A small masked image model, trained from scratch: trained on Sentinel-2 satellite tiles (TerraMesh).
Rows from block 4 of the encoder of a small masked image model, named by matrix and row number. Rows with one number belong to one neuron. Each number is 500 + 50 x the weight over its row's rms, rounded and kept within 0 to 999. All counts start at 0. Numbers have three digits each. After the name is the row's rms in percent of the matrix's.
After each neuron's rows are labels from the 100 images, of 14976, where the neuron reaches its highest value: "top examples" is what is common among them; "lies over" is the class under the peak. Only what is clearly more common there than usual is listed. The data: Sentinel-2 satellite tiles (TerraMesh).
# fc1: MLP up (encoder.blocks.4.mlp.fc1.weight, 768x384), inputs 0-76
# fc2: MLP down (encoder.blocks.4.mlp.fc2.weight, 384x768, transposed), outputs 0-76

fc1.143 095:527559502449580479483525458574451475559564503517574538549481570466467421406375470478496523395553490438479508487515566461540498514440538455631482531527508528508435486536536413425514568521531512531601531552452476527451556551468456529
fc2.143 093:548531556526526520536499560487496544484471533547496481382361442574524503387513579492492537578519491508607517566538547548547500427499625596417444509528493523424496515577496472522517391633498456520547522506513505566491416478403527418
top examples: main land cover: water; clouds
lies over: clouds

fc1.338 096:485357569426473527509517513467462532575498490456490476464590395419449521456424496463525537384441465514485569523496429504491465444553515547404566508553452584468457451418496452520519420448571545571432371524538495507548428424517500543
fc2.338 105:488492484545574543436528467448413552451511497516504455454435440557414459500477507459527489447496492441502468483543422559516515536386704539544440513496503520423508517546506457447501581496629486484530450517530468533482569452524446495
top examples: main land cover: water
lies over: water

fc1.673 100:405509564505458515417504492502484496456505472467423527495370455508567502459524427449501485495464479486492473463512478515455565510598468465474535511376600514506474442494499508334439545507459453505475532558539515560512429527467502503
fc2.673 109:455483553501514563482403392482488470451552462505564493518463532408477509450464450493542525485523461445530527497513506426537596536551531494521532455539475520493496523492538544487454530528604504535389513609407441527544431515475484532
top examples: clouds
lies over: clouds

fc1.337 094:484575498544509507544402475550504490544512518599438518518650586542545448534525500457541487548531497384476439541532469429549562507526552582581459534542525512527420519482465534397486505503458496472497536493416495464512504568543523498
fc2.337 095:497489474491539578478475427477391523510479485547396574488330486544409525483513502478467544468513524498551471458507429378518489424464771544409430440532501475500587453565558435486470584498488501571456557481532420593481551489555520471
top examples: snow or ice; clouds
lies over: clouds

fc1.740 088:519499590481440462502460518474421519497402524337629597611529454465550499413449538533575490539470491576527523443452628520604617543486523563491580504558443479507502476486531521534568457505484499506566538585515459478501492521537561502
fc2.740 078:512494508468476498424567493605496530455424492547470528471545440391469532539469514509529521448537463610534510519582494427454502565455928538440505506521489504494442459480419483519554521464543512523478473488433504538573505562518463512
top examples: snow or ice; main land cover: snow or ice
lies over: snow or ice

fc1.45 094:485513551564443479472563584421492490547476464412586471539501462396435507490449586584481472422486420446467474624527619397474502576478547463465513489432515532342433450414562419472471436487482445516457465561494515512536520485519511600
fc2.45 109:455467540459535542446502485493560450490498512490488495427410502486499432475501423553520435497463531479462454522597526480437534426441669498474466435527545560467574501476473450393511533505638509574518506460472513487459509502466482557
top examples: snow or ice; main land cover: snow or ice
lies over: snow or ice

fc1.749 094:496506453617510517499437450514515492536552502623424505509546558518599474419564485453461509506468580421416495535500441437453518510452492542460517456515481523466536544463467514573583475528527519585583521602526533485453494575438484598
fc2.749 108:523462469481452514469523508510601472546462471479478533590432542468583582621533498497536521471551499489481395585457496456558548492586589482516475478446371498488500499444483512465536461584492519542564477502535506556473555512444600489
top examples: main land cover: water; snow or ice; main land cover: snow or ice
lies over: snow or ice; water

fc1.80 102:515470462545530525519486554598510560448475525496363435479530499511509441430471524545531598527435558535498449506474444492570463483471506489552509546439579506468560530474461506560415556471457520534575577510550517506453514508483505543
fc2.80 103:509452515500534429578494500484562508512441506533598488493454511544449517547581454512498533512528516474455590405492399504496501592435509533452531482518390538548567511498518506563467485496407373467479549518551559532497476453525460485
top examples: snow or ice; clouds; main land cover: snow or ice
lies over: snow or ice; clouds

fc1.532 107:509578486506560398423402566507477541561453489391479579432500555418506421488416501465468474511522514543539472504457473437547591571589501507464468597522404475471523564492547455453482571600524535457525529505475519516483468510497548523
fc2.532 100:522537469454539430463504419529574565397463516526486482506389558522553428511472466495464488483543593415519464542442481437443511487436604484551451496457521523448554467528447443444521569480422494481454430465429420545450550489480510535
top examples: snow or ice; main land cover: snow or ice
lies over: snow or ice

fc1.695 099:448552533515501507494468464469557508522521519543497522519467502510476508504521430481566526452422510423435464459535518562477487526492481532549492504401548494459517461576463495487516553435510463462486488560431514504564543474464487512
fc2.695 105:463557558503490394464500557479405457506475466541543439595337490436528562511486450515507516429484460499502486500536550452494519600516523506499358526482587537475482509537528455430407495585556461509447457531506521596470493413516519540
top examples: clouds
lies over: clouds

fc1.659 102:503459481517460533468589338493477450581476451507520439552428462498574534520548473485477434496521537438478506470406587414352493513464482477449454438452447433467498467493425490563526511438460515545584538474463528569516519509499420603
fc2.659 108:461516446501568482431458524468520522505434470525536444545395573476590546633450526425510510461519503466484421488441441530509488561454457449492497464445467529590529417483428458417543553587501488486594419595436529558490513496505604444
top examples: main land cover: crops
lies over: crops

fc1.710 090:530581498508409572539450508537539545494495466473574553370484409520563375487407582463546572546455463518514510532509563461563510512574453545506453554508441476487574475519511474431592484425407443492504524525420486433566523534520436439
fc2.710 091:472433581502503460565441536529531529523504443539564455521575498492504481564504557519535506492515446520575613526570495560494545528527813499502480574531528549567512484528518492531462508464463526504548512513539558519580477584492529525
top examples: water; main land cover: water
lies over: water

fc1.181 095:523544539527542515485497429551501526488483451452536571441481542539503526496470439517622452458436520420501511406599479563503485577483512475551451586374472597456453536565487459499561593482411502515530536569450435471567525645460543403
fc2.181 098:474527489510499417486518509542510572549589407525555471501388486511584498497498514387494521519355460547556499574567519517488521593478690483483467513552526479462558469599507466443510440601496528548440488499522385401498490500492543415
top examples: main land cover: water
lies over: water

fc1.638 113:520438564564489486458595445428442530520510560474575502565436561444504530483470517470489519469510520542522373426380477478467524461459472431443466532562405489470492418479533527535587493453468476431551528500399497547479478443576516504
fc2.638 114:433464518477586497570624471477512539484571402493482380598468582551491494567429482458499445519535527443497405427496576491413504498491540497467583468513481497503562384575415529544599537519508470510554521527460508488529473497552508469
top examples: main land cover: crops
lies over: crops

fc1.733 086:540546520515551521494476472549459499457484559519538517510410529610460377478440418460664508456519482557481540404540552512511497490512485486510541608519459582501522541553467468529432447399473503501509549486580584566599565429530583521
fc2.733 094:495523565472488450522499488501469505521489499542486453600395452535534524444497489448638559505502462424523467485486590492493504529424554469475472485526566490451538531505571421469384472527546492526553518537526516563491504510533478450
top examples: water; main land cover: water
lies over: water

fc1.449 087:501452521584506540485475443478530548506466521410440496473494487550406557481444439399522499423461525498460548505508482562559565464571494537554547475629484611498496432476468450532443411479501585521577456489560563576505519492478546547
fc2.449 085:496502475482585577403566460509468484537481487528541586466489435480424442528511589413626467496543403469483461424582475510472475570416716526478512484537461493503566555511488450485419544496602446453502438476507496520545558426541424468
top examples: water; bare ground; main land cover: water
lies over: water

fc1.702 081:517559499576571483612468566532475416464448568409488449429503420475523420472485512581561419530538542502416511445491526468606423487489482469522478526462508539438543492475558471486489375489439494552547571490523620503443532517463489553
fc2.702 088:506438518456527486543483499563514513523477511543541473532490537536475574529563539513561494489492477533472552509487535543603512583429675502402626501481509478526482462434496585502519559443547421519483490464496545508557488480572432589
top examples: main land cover: water
lies over: water

fc1.27 097:570536438496493494482485533488471503474446524614558451419432478519441456566463550573575559505472520514520527460474497478544410517533465479488540614517547433587531532540500466423527534536512517515603488437435464530492591449502557452
fc2.27 102:451575466551522385527540515528525580489528510565575419447355497490469449464573492515434569497544550555470527455436469593502543444454465515532468529491485440533529500528511522505521605552522519556506451581487579567399544499490572406
top examples: water; bare ground; main land cover: water
lies over: water

fc1.745 097:538553407421485465477459478567501461516418526466383490497414507635486411521524527498549556501454481446562450528518476500537419571530427481552490585504531525514508498579502451465436442472577512408494608472580572435567557447510481411
fc2.745 104:519451517545500494446456542509428448574539504529517581534362525539383605455525511521482533525487497510501456470477458523471547539466465451415478460577473554480535512473564445504344471544546417450524567510536472569541562407554475541
top examples: clouds; main land cover: trees
lies over: clouds

fc1.88 103:504491596526512510479467482414553569515486483535458517580452448496478430445424499561418433398494492495495507583509508557466495550542488473656557482444507507515411480636461439502550525553491511458417543515594544562407452510570534431
fc2.88 107:555460629554507439580411512493454450542574479561431489563411486489517487460588482434484523471497464463512406486492527538555549496558463463447534512445529528472565558484537505563523478503533431541435585562459390559586547476513507509
top examples: water; main land cover: water; flooded vegetation
lies over: water

fc1.667 102:395521478445490456435439529537450502507483530441469391448496523590532423520609455544584515535491428434457492506573606529479509549403510565460512512416554525465549491563367449432499503456534479483511486551491498496545535517493527495
fc2.667 106:437519487509533443504520482509359435556522527548539554496347499561455582464455460496483425430505497488556487519535492437516532574516566465494475480602475493441528601485503494412315536594476487537523527526502527612507508464494443600
top examples: clouds
lies over: clouds

fc1.684 108:507495509573453514472474494477508502521449559414476477549609518450461454582488424454388494525430506398510569493475474496377548441513520513554500533451563513459535440503489456516537514490582569577454556457492478448546509499660530499
fc2.684 112:494459539484479441518492513479448420534524491510479531616493433383435538516460490501422532374501441440476491436491529483494547511427485509422524541525463425563483519395494491549409472438511475547529559498560482480561530545567545601
top examples: main land cover: water
lies over: water

fc1.130 098:542478533468546601490508615567539482472502400422537549589472529469489436510510414469563453426545446525558518605521601478435487433485456533490503482559518599505437474438427480433426348551545545584433495511542479549549519496537528607
fc2.130 106:565480546553567572419520568506388521526521537440541459463497457527376539546527497471509455498366457563457522492479541483542444506345473534478540486574455478514480510465432460499500568477614419438510452553492531490511548468483467537
top examples: water; bare ground; main land cover: water
lies over: water

fc1.443 088:552557611497466552538325370414434509505458561527522449422537464534515511473479539456525550533479567532500441447470572550547506633562473463570475520470524443496550483571575503519594439493528422626584538538550427412500534404512516479
fc2.443 095:540454506585502542500496494513499517483497491488556485544603547444448408478420502491495530512506464510451419501568465490579462519407726541473471495502486500562525488474469578517459556501494476458498539478516504471439474468481516523
top examples: main land cover: crops
lies over: crops

fc1.505 084:583528549445478585542481497538379400492561580527496490438518458478443467545587491525528536514496518430509536394511504473485557498452514571437515490523498472595533453461451443440557588507503631525514545496423487467482468604533402582
fc2.505 084:443583395520488562546486509491513540515555453496405427521543490475621468517491525529447483435492550435475464533451505562496475509497669498345506589542534488470534576501509522484475506564479604522587466386535477461540442492519414571
top examples: snow or ice; main land cover: snow or ice
lies over: snow or ice

fc1.605 104:517546600480537486562508581441548465440458444457517533586442534526504506467470496509437515502501460466531432569545542483455458399485471543445491520423581530461420597460430510504417560464467426425523524571406493432543576525376485528
fc2.605 104:396472552449452636396459547453525427476516422460507547475425545494438522450486504543518414592492414532420518495508591474576521460485529556462475475472559512467518540438554467473481491544543447518443535551501549476531452502468489575
top examples: snow or ice; main land cover: snow or ice
lies over: snow or ice

fc1.403 092:421592463544519524451446609522562489546476462585561499450509635542531540567632522539467476517526524371422459533536503474500499473515553481549543444429567463512528593480471564481464435528533524555553590500486473485494568507435474501
fc2.403 092:484507432564567584501534508406485500435494522531424533538352453496437604492622514495524497446503501490568410538547428508531409579460638566425398526449556457512535480536526493495469576572501530515484529439512495558437577486487512508
top examples: main land cover: crops
lies over: crops