A small masked image model, trained from scratch.
Model: 10.2M parameters, 64-pixel images, encoder arch vit, encoder norm layernorm, encoder activation relu, encoder moe top_k, encoder num experts 8, encoder patch size [8, 8], encoder layers 8, encoder width 384, decoder width 128, decoder layers 2.
Training: soap at rate 0.0014, batches of 128.
Data: trained on Sentinel-2 satellite tiles (TerraMesh), 72500 training examples, 14.3 epochs.
Rows from block 4 of the encoder of a small masked image model, named by matrix and row number. Rows with one number belong to one neuron. Each number is 500 + 25 x the weight over its row's rms, rounded and kept within 0 to 999. All counts start at 0. Numbers have three digits each.
After each neuron's rows are labels from the 100 images, of 14976, where the neuron reaches its highest value: "peak at" is the part of the image that holds the peak; "top examples" is what is common among them. Only what is clearly more common there than usual is listed. The data: Sentinel-2 satellite tiles (TerraMesh). In brackets: how many of the 100, against the usual share in percent.
# fc1: MLP up (encoder.blocks.4.mlp.fc1.weight, 768x384), inputs 308-383
# fc2: MLP down (encoder.blocks.4.mlp.fc2.weight, 384x768, transposed), outputs 308-383

fc1.636:521504542461525471505519463509530499501519514526513488503475528484465538521517550500506498513522535529490480466496503491514499456500506474477503521536504479486509502496499536550521483494483505447479513532527497495535478516518534
fc2.636:488505534478517473464534514505492497558467501514451519522471479491488519531526494479499522486480493474511521521491477489503484477461468503536562501509479499514478470495513489487480489517485456540467488473433526509459492537551537
peak at: top left (36 vs 14.1)
top examples: snow or ice (96 vs 20.6); main land cover: snow or ice (95 vs 14.6)

fc1.44:534516533492507477489504498461464464502523509464513497472550498471499493531521513462508487517493467493475527520477486505520471519482504523522506469470468501508520468463482494462493494513503535447521505483489515498463451479515500
fc2.44:494438512541503525507515488470494542510480495531529563528480452512523502527547480478529538533468484518478518501497499501505491523528568499527538446492519495484484511506488489428487484483486533499505460488509522482468497516539476
peak at: top right (45 vs 14.1)
top examples: snow or ice (43 vs 20.6)

fc1.135:518473500480526486509484490509515484478534553499516520503509491482490492491461561475476498484454500478516487525497522474505555470551475463493496470503469500490511457525518543506505491455515492474493475500491490517497495492535484
fc2.135:498493494501453540497502514484459491467477531503479487541526494489475523513505538490504477497464483479515464534498513545508477486500482554487481454522524480566495504502504501507542523528429501481474522506543537457526517529483506
peak at: bottom centre (29 vs 9.4)
top examples: snow or ice (49 vs 20.6); clouds (47 vs 15.5); main land cover: snow or ice (33 vs 14.6)

fc1.82:519509490518476509531495486512498443468478473481506490469462483499507487521468552494486495502516489493537482553491514529482511497516482498481471542488486501550488468506525511491539519523550491530502513500500454531481544489522523
fc2.82:511508451488493505519504502534483514508510512480519555490512477505476506499471460524504510457504544500494488494518522509473478525547558465493461540479499495496469478497500507492499496501510526545483519498494513475516491459450518
peak at: bottom right (34 vs 14.1)
top examples: snow or ice (57 vs 20.6); main land cover: snow or ice (40 vs 14.6)

fc1.751:482510483512485497519488525501526508440496506540511469474506481482490491488451499539484504492527483527518493521474500478478499524483456496532524492465506502516518484504517474502509503511491484511470513460487470464475532451490458
fc2.751:493490446461471553516508495511492474462501505500518555484477492500515483537521490491546544476533507517512496505501496531505500528514561482511493499527480499509458458499513478466495473511520515534472471476517513499478535474503497
peak at: top right (58 vs 14.1)
top examples: snow or ice (50 vs 20.6); clouds (45 vs 15.5)

fc1.476:491518515476467565516513498542484484449480509526525522536462506477470496507483525515479508483528540518531498509453537484486543508482451491503506494507510522547511514496501495507518512508509507491488518499520476533539516482466483
fc2.476:471525476506529512492517518489478507464482497483536486466507472503474488467483556463523509511557495494498502496477470534489546519511513484467481537504508524543516468501497499505533491519468541494498476514513504500511525506420518
peak at: bottom right (39 vs 14.1)
top examples: snow or ice (55 vs 20.6); main land cover: snow or ice (36 vs 14.6)

fc1.241:485521459486527467496473513499464479502492536453505486488520530487501498504538525492546494517488472513517515470510490533509529518476523503463525447441495504449521512484504478521475532495502511487505499509537492513512475517489520
fc2.241:521519498490498476518484492548547513528526514497518523467493462547536487440486496492527455500531510523532480450481521487514533500541508501478542506487476504491496514451538495469489464546466536514494486505486514509475468475496442
peak at: bottom right (44 vs 14.1)
top examples: snow or ice (95 vs 20.6); main land cover: snow or ice (91 vs 14.6)

fc1.66:486497508527480533510471479516483482521503491445545493474455513523492486487475516502562483489484534490494511532493526485519489469480455516491456521476480525482468511444529476501531470502499505475500474495535499484505451428505501
fc2.66:516531560485566477503496501521489513491506509472421520535512505523494492505499482515539480441487466497504462485487513471494547454522480490505471498472495513511526531471474510527497512516490556498512506533513517527492477489475527
peak at: bottom left (46 vs 14.1)
top examples: snow or ice (45 vs 20.6); main land cover: snow or ice (33 vs 14.6)

fc1.318:503516485525486449512485493481514485498562499496511510523473524497487528522514518459504481518553448478509506490520472484482512521457529483485524500512499474509525458490513523450499444516505497471509464531561524494500445495497483
fc2.318:487461481486473526512503437511539484516457466498483468506505505493502497503511519490534506550486487487513561486533465502523467516512519523507535503514534543496520471470492505491511505524498490522502468523521537452505483529508480
peak at: top left (35 vs 14.1)
top examples: snow or ice (90 vs 20.6); main land cover: snow or ice (80 vs 14.6)

fc1.279:474486514528523492473499518516463494497508519464518517486490524535529448484492540508494508544458481569459549485523508474490518481487529504492480540499465547560486431485478491507517503515481508540538466519510503509495523476534441
fc2.279:545536479505511453471486527473449485508488502489503466548506476491486501500498528501477500437476496479488469511473473471533558480514470499531470468467490518485504491498497517486485517501539514497536499514476479480459487491507552
peak at: bottom left (43 vs 14.1)
top examples: clouds (36 vs 15.5); main land cover: water (31 vs 11.2)

fc1.131:526536489463547470541473468501501507514530504506509511495488538499524482497519520477509513515478491522512488468524486510486520496510506478507549510503507478504500499459509501456501543441464504513520495508448521513442513491461530
fc2.131:497545500506523447488487533545531495488482525493451467478514515534487493474480473542499492485526502524448469512523525478473559483511483517507512509468542542492485502500505522500497508501491492491457509508471517527496475485466481
peak at: bottom left (37 vs 14.1)
top examples: main land cover: snow or ice (34 vs 14.6)

fc1.611:515501504556499499528540511510517488502490514495522523524493503499508516496490451506529495506518499503450534499552481540510494534503518491484491502472463495518514458470497498479499488538563478489486503521503479470533477538500474
fc2.611:499504529485557453531511471514493527560484506521481508496535499496490505480503512509530442538555520486493481461499524478444510488533557477490506518489482485498521500507517476493515497501488520492499522529538507478521494497472468
peak at: bottom right (37 vs 14.1)
top examples: clouds (45 vs 15.5); main land cover: water (33 vs 11.2)

fc1.720:489496449486511463511535509484492513508504467533502496526489478532510547518462494470496519551504500472447493468496497515527529506518487453506524480471539502476542495473469485489506542512498507495481526458478504516525444519528538
fc2.720:523537472521530472514496512561543508485467510561472532510470503560478493470487453523476470442490492489508474511483535485507515527541452498471473516484505527506522516473509527502497550497481508487480531483477513505509481503525461
peak at: bottom left (36 vs 14.1)
top examples: snow or ice (85 vs 20.6); main land cover: snow or ice (72 vs 14.6)

fc1.695:476479516516533506476494504516483526507518493486516481545434478511479499507526549473500492499468509532482510508462515477488534476486489494504470512468500535498489459498547508491542532474511538549493460505516478512487498482523460
fc2.695:498532516484541494499523505532505499543478503530462521527481477488517498460494512551503472492499534479512462490483525511491541488547501493495449493500491493485490519539499506486509512493467484524506527554510528495484471495499510
peak at: bottom left (40 vs 14.1)
top examples: clouds (54 vs 15.5)

fc1.123:500476510503483479501493482463513495517482539533520491537508470502490480488477523511479489520481510551506549464533513479550488467562483502531503498502441497469493503532479475462516525492480470471494487498471552496548516501495501
fc2.123:470526500515519492497510477444505447501516494492507505515504483521493506511509497540491493493488487502522473514487483524512530490517510485525519504495493503487496476508492468511467482491485497470492485507489458510510502507478494
peak at: middle left (25 vs 9.4)
top examples: snow or ice (85 vs 20.6); main land cover: snow or ice (79 vs 14.6)

fc1.232:474525481494484481513479544525541457470504509548495530507508520505522512493454489521501501545489512501514500496529502505479452517515478468496504478480516509526456483460506488515511515529503490494515481487506466448502581466503497
fc2.232:507500456498475515481462455516489427504458497519489520503452484482492450497522490470531574450553483500519503531493486524508432525525516508502496491536495505473500469530526462481505474521496502497436472517534469485495510509514473
peak at: top right (39 vs 14.1)
top examples: snow or ice (55 vs 20.6); main land cover: snow or ice (38 vs 14.6)

fc1.483:527519531469536510524513456518552483512506490512527532529543494518538498512515523472483528493488497466522475476494493493531500473471513500453513473472411503482493540508470494478502510502478514479497485494514515520478446529516489
fc2.483:516491505474501505489435489484507488494508511530510521517484488506525541528499520497513528508514514495496494505478508519494450517525523489547522488470551510481496476480456497534497511514506485485462465520508544457475499500528499
peak at: top left (39 vs 14.1)
top examples: snow or ice (60 vs 20.6); main land cover: snow or ice (54 vs 14.6)

fc1.63:528498457498524504510480506477497453467490499475477513495526489463469535455474499485473499512524477532472509469474506529485457519483489469508496480496476464517477494481510484521510492501512524549484497494465466493484531449459481
fc2.63:503457479507485532487474469501518502474497501487473489502479500474512470483525507520492519533483517513504491492512530505495501474502481526554552476520501511537520512518521507510533492497497494498507511527509512474529506484496507
peak at: top right (36 vs 14.1)
top examples: clouds (39 vs 15.5)

fc1.307:507505542466482508502490492501482525467525484465463479503473513464508491467481509504434511491465512470483489507495435517493529527462484512503482497539466500501495488497553485476519498501478454498510492520510466460472563503488500
fc2.307:496527482478515518493475473451496518461493499504490554514495476470467490544512504456530498509535485494495525500526475482504469503488513514528558527486484520447522442467496476492469516458504477487499517485471535480474500467532483
peak at: top left (32 vs 14.1)
top examples: crops (65 vs 38.9); main land cover: crops (47 vs 20.2)

fc1.671:442524511506478502514513525499521527447540484483469469465499505479494474501431498525492499482449511469454470518494512475511498523467504514494484486538499514535519480493532466450511538483494510490510528502506479482499533509488538
fc2.671:491507500511520506499499475479512512487509462502511559486496479435529512565536504455519515516560486495494524503536513489463485493445505458526545519504537501508507465448507514489480502459539500483478495453512513521523435463561489
peak at: top centre (25 vs 9.4)
top examples: crops (66 vs 38.9); main land cover: crops (48 vs 20.2)

fc1.328:488515514503517464482482574520509475503471512491518509485508532507487479447457501488493494483507504541540445516490483476497481526504503469477466527525502546543456483534504517516519512531468485538500538507488526511493551502532469
fc2.328:496482461494448482450459471459494510528512508495496513509472521471537485529517492464485571482512483493502476509508508515519453509515537541542501497522481484460497472491519478470471508502500500502476485483536456531529529491546489
peak at: top right (35 vs 14.1)
top examples: snow or ice (68 vs 20.6); main land cover: snow or ice (44 vs 14.6)

fc1.521:420517483475522495477497508494471447471513510468473464488502503474523513514486511524531508498448491495515485498467490467514475490461526492501461538513463533537472481531510523484491478510509503498496484494498460544451528420504468
fc2.521:538545524493547464515498509486468482525537497458515531529547493474522491491487486522523480451490492523493480499518534448461526511529525502499501502520505515522494486460444517473501523498523524507500496538480505464486494486455477
peak at: bottom left (40 vs 14.1)
top examples: clouds (41 vs 15.5)

fc1.587:530479500493515502482527510480499478485454536497459542522524522520527499533541576489515504494485521492485496502487500519500503472527530501458493464485455519468508511483426505451513525532513502523501492480497511512495505554517513
fc2.587:469482451479513528519490496490456455479522461512520536472482477523511507541552488452491527491510486507510492499481492506503470519511525494537516506500521466469484508492483513459476495490516503513509528480534519486494491490555486
peak at: top right (36 vs 14.1)
top examples: snow or ice (44 vs 20.6); main land cover: snow or ice (40 vs 14.6)

fc1.668:488504498501508484487502521525493496453498499524493486475513500483523519492466509507488490464519499529512459526451495480511534456526457485520505522550464530530493495545474495467534514480527490524481524538483490519502481458495495
fc2.668:501529486507534450508486575513484463476492505493495481471506503485469494527516504473535500512544475483498479507510498529495508488530487475459535504504522500572487493502508479452544512460450533493474508500539494462507490516479506
peak at: bottom right (43 vs 14.1)
top examples: snow or ice (72 vs 20.6); main land cover: snow or ice (52 vs 14.6)

fc1.376:510490449469503517523497487472497527426496499447538462502459496488487471487493505510521510486491534527547544529516541457460480535499454505525510474491506517519510490472547530484541531535529559507482522495524502507539487537465499
fc2.376:522512499537523497550529498511514454518513469473483499481509487504493496469499503563492485520529516484460480480483519489487508534539490508472525547468518475526504488511519507487551498513491538491527523542522500523544473524437461
peak at: bottom right (32 vs 14.1)
top examples: main land cover: water (31 vs 11.2)

fc1.687:513535502475514517517496468563499520464497517480535536511497521542557493522491489479444512504480538528456504480515508499494505493502525497506512533518498493455488470502547531524502545483490477509469494509514499519474450481509452
fc2.687:510513538504494471487488503495535505499500523539468496507521496506519518498522478532459492434489502497479475515525509488486483504493463532483492501525520491540485521506504457482495484523495491534529482495497514552515500495535486
peak at: bottom left (37 vs 14.1)
top examples: snow or ice (48 vs 20.6); main land cover: snow or ice (40 vs 14.6)

fc1.470:497491494437491566460475518448471524481517518536533568481513495529506478487560514488528500477516464483499502475520558510561497464516510497535511515472489537501477515479456493473493533472515476524532473454553535518535535500523453
fc2.470:477520483464499530507486516482493474513506492467551533504547447524530523511499480463521504488512473485458510462544510526510535473480512479511512494458500512503500517497549503479498517504529507516519498516507497477478498510517524
peak at: top right (34 vs 14.1)
top examples: water (66 vs 40.5); main land cover: water (43 vs 11.2)

fc1.595:488507520516479520505529524493511471446460486515455483481458505462519477478459522505504478495513500464518500509465511478498536559518470498533494508485498527551501518549499481483527511512513478458459519491491500515452581483502487
fc2.595:511546472509507538507510482472484505485516499499524581494524502470519504518477476489512558490500521496505482465523499513477471468510539496506476562527484524509485426455500539522511513514544497514499448499503461500506534474499488
peak at: top right (38 vs 14.1)
top examples: clouds (60 vs 15.5)

fc1.423:537476474492501528533518500453456494463515492491501525451500483495456489519500505482483487477488534497490514533517478508500490466534522507522481495490488514523486470514532483503484520543520484554521528490445517482480542497552491
fc2.423:511523489501491501545529502439485497485461498516497516484535466504525499523504520508524496492504537465515518499497507524506549504532524497490536464510510523526497490478489510452534469513516508501469507462514482472504466484476515
peak at: top right (33 vs 14.1)
top examples: snow or ice (73 vs 20.6); main land cover: snow or ice (46 vs 14.6)

fc1.369:523497529460526522499490538509498456461536555511459494483511501482469511503530513492491468510530477501477489478476484504527486545481522493508483507512454453491509545522490480504503455507488505520501479508525470492463500545532484
fc2.369:475474510494561501486529528453532528490496488484504543482433549513500513504451483492485465520454510492498470476466502512535511479491507504471517481528538516543496535459480530541534566488477541513513506479478521492503456514511539
peak at: top right (35 vs 14.1)
top examples: clouds (61 vs 15.5)

fc1.162:501519505489495514503456511551539531477487529461505493487488442529506527504449500526456515517499536537506492479470439520463516526525488510485491550522500488505537502500549499506465496508512475517492511473473452519482575489493472
fc2.162:460481496522485527483486490468543489488525500485530533512461480493487500512531491522509498444545501535515459558520522548466510490491530506512483548553502491505534471523476469461474507534543519523456528478514521542548439512524472
peak at: top right (34 vs 14.1)
top examples: snow or ice (70 vs 20.6); main land cover: snow or ice (59 vs 14.6)

fc1.25:472487540529511534506513498526566527510521493467502534532486493513498508511465477473477494489473485521485487508473498491480506477509514506446490515467450521508532475525514509470495466516508480516485536520516506503518522490514518
fc2.25:507510532483531459501514518487517473514534535511503463532518513493463536476527473533463496536472487483492469502496526487469441479492456525506487464531516496487504501527527519513512475509463469471517514561474481518497498504497497
peak at: bottom left (47 vs 14.1)
top examples: snow or ice (64 vs 20.6); main land cover: snow or ice (46 vs 14.6); clouds (35 vs 15.5)

fc1.275:473485490493508527503481514480472502463513520544485492479494478477482521487462510512516461485489518505494541529476489469514502479524488479487512491481482495529495546546523486504505551556508504559479462493506532510492584500486477
fc2.275:544511431477482489524525478474521470484485499510466539485500475501488495516518488494525501476522495482493494491523524544542503534577536454508517502519468504511496490439531514466505513510528500509479490459522487499482460530515472
peak at: top right (38 vs 14.1)
top examples: snow or ice (75 vs 20.6); main land cover: snow or ice (52 vs 14.6)

fc1.339:446507482509481494481487526488481509452453487501518547506515492524510481478504482515511503492451504518477556487534487458503499535466526488506477522485508491537514483457480502488504522498506549529521490471478482529507491470529410
fc2.339:480507507464459515476462491468459529512487478468541498541502463500510477514505513482476541504530502468496513491490457481522518494478550494556514495514479508480523472532499488491486519501543479492523476472483492475477498500536521
peak at: top right (33 vs 14.1)
top examples: clouds (68 vs 15.5); main land cover: water (37 vs 11.2)

fc1.343:527539510459457542507509515453517494513484527457554519515503507488523496502515548505498496471476474479488475498490475516524479500550515499505472493538494510470507522471476487493497482504535487509503570491516533498506517525552498
fc2.343:490520451497531492506483464466497453535479477484528493518492469468482543508519453539508497507492484445492504512551494480473460513514493489508508463551502538505518458497475539467472467499511498487467496517466498513507479529533500
peak at: top left (37 vs 14.1)
top examples: snow or ice (55 vs 20.6); main land cover: snow or ice (42 vs 14.6); clouds (39 vs 15.5)

fc1.167:522513472513503509491539500495471498488492522505456500519505504531519524510503524500551480546487540518471563470547468516515506503490491458491502521471499492511535479483544514473514502516466517512485511489547453524491458487508510
fc2.167:488496487528534474475501457507516509496491484576482497480494468506504496480536514502493472496471472507531499528509494465517494525584523522473494522480462508476490518499513481510477499516481508461539494518482510546449497494482503
peak at: bottom left (34 vs 14.1)
top examples: snow or ice (52 vs 20.6); main land cover: water (44 vs 11.2); main land cover: snow or ice (35 vs 14.6)

fc1.518:539521496474520503539528468488484516511494468513500489488495542515519472530517511498551537501502487481491505494475515515527486465530537498518493466479467520467537494471470448453491563512476497511510480476517486516473506533518508
fc2.518:500483464469494490451490468497473461480486499580517473502515456505525522507499477529490508496465529484502484548479519502503470520503500512545461516481548482475500507473467512471438501510497552493486468503476539509497523493516528
peak at: top left (35 vs 14.1)
top examples: snow or ice (48 vs 20.6); main land cover: snow or ice (42 vs 14.6)

fc1.338:492523503455514509489529455477490480529511503485538476525482468456519542504500518528475498515495519496527479462475498499484543484507506489521503452489526471444531546502461518539501525506493545463449488506462525494498466515469548
fc2.338:532551512472550456496518530480491488526477485503483526511473474511480523548524509490479500450525487452489534499501457479519515487494461497494496512487488531508480485483451475494482519504524507515492506478425485527463498552535538
peak at: bottom left (33 vs 14.1)
top examples: main land cover: water (31 vs 11.2)

fc1.424:492501517524507525479549485529470489488492514429472486496484501500521470507505538515498500460486528483533534504482495486499508522456516509474467522480488531516529479492548515505540484505528505458472466484499469526469483453555479
fc2.424:523528528494556483517493511529496519520502515502494524491536506506502475476483503499527476488505497495490487474475515472503520455545483446505464499516493499515507508504467526554526494501503487511480537516509540483478476460453486
peak at: bottom left (41 vs 14.1)
top examples: clouds (62 vs 15.5); main land cover: water (30 vs 11.2)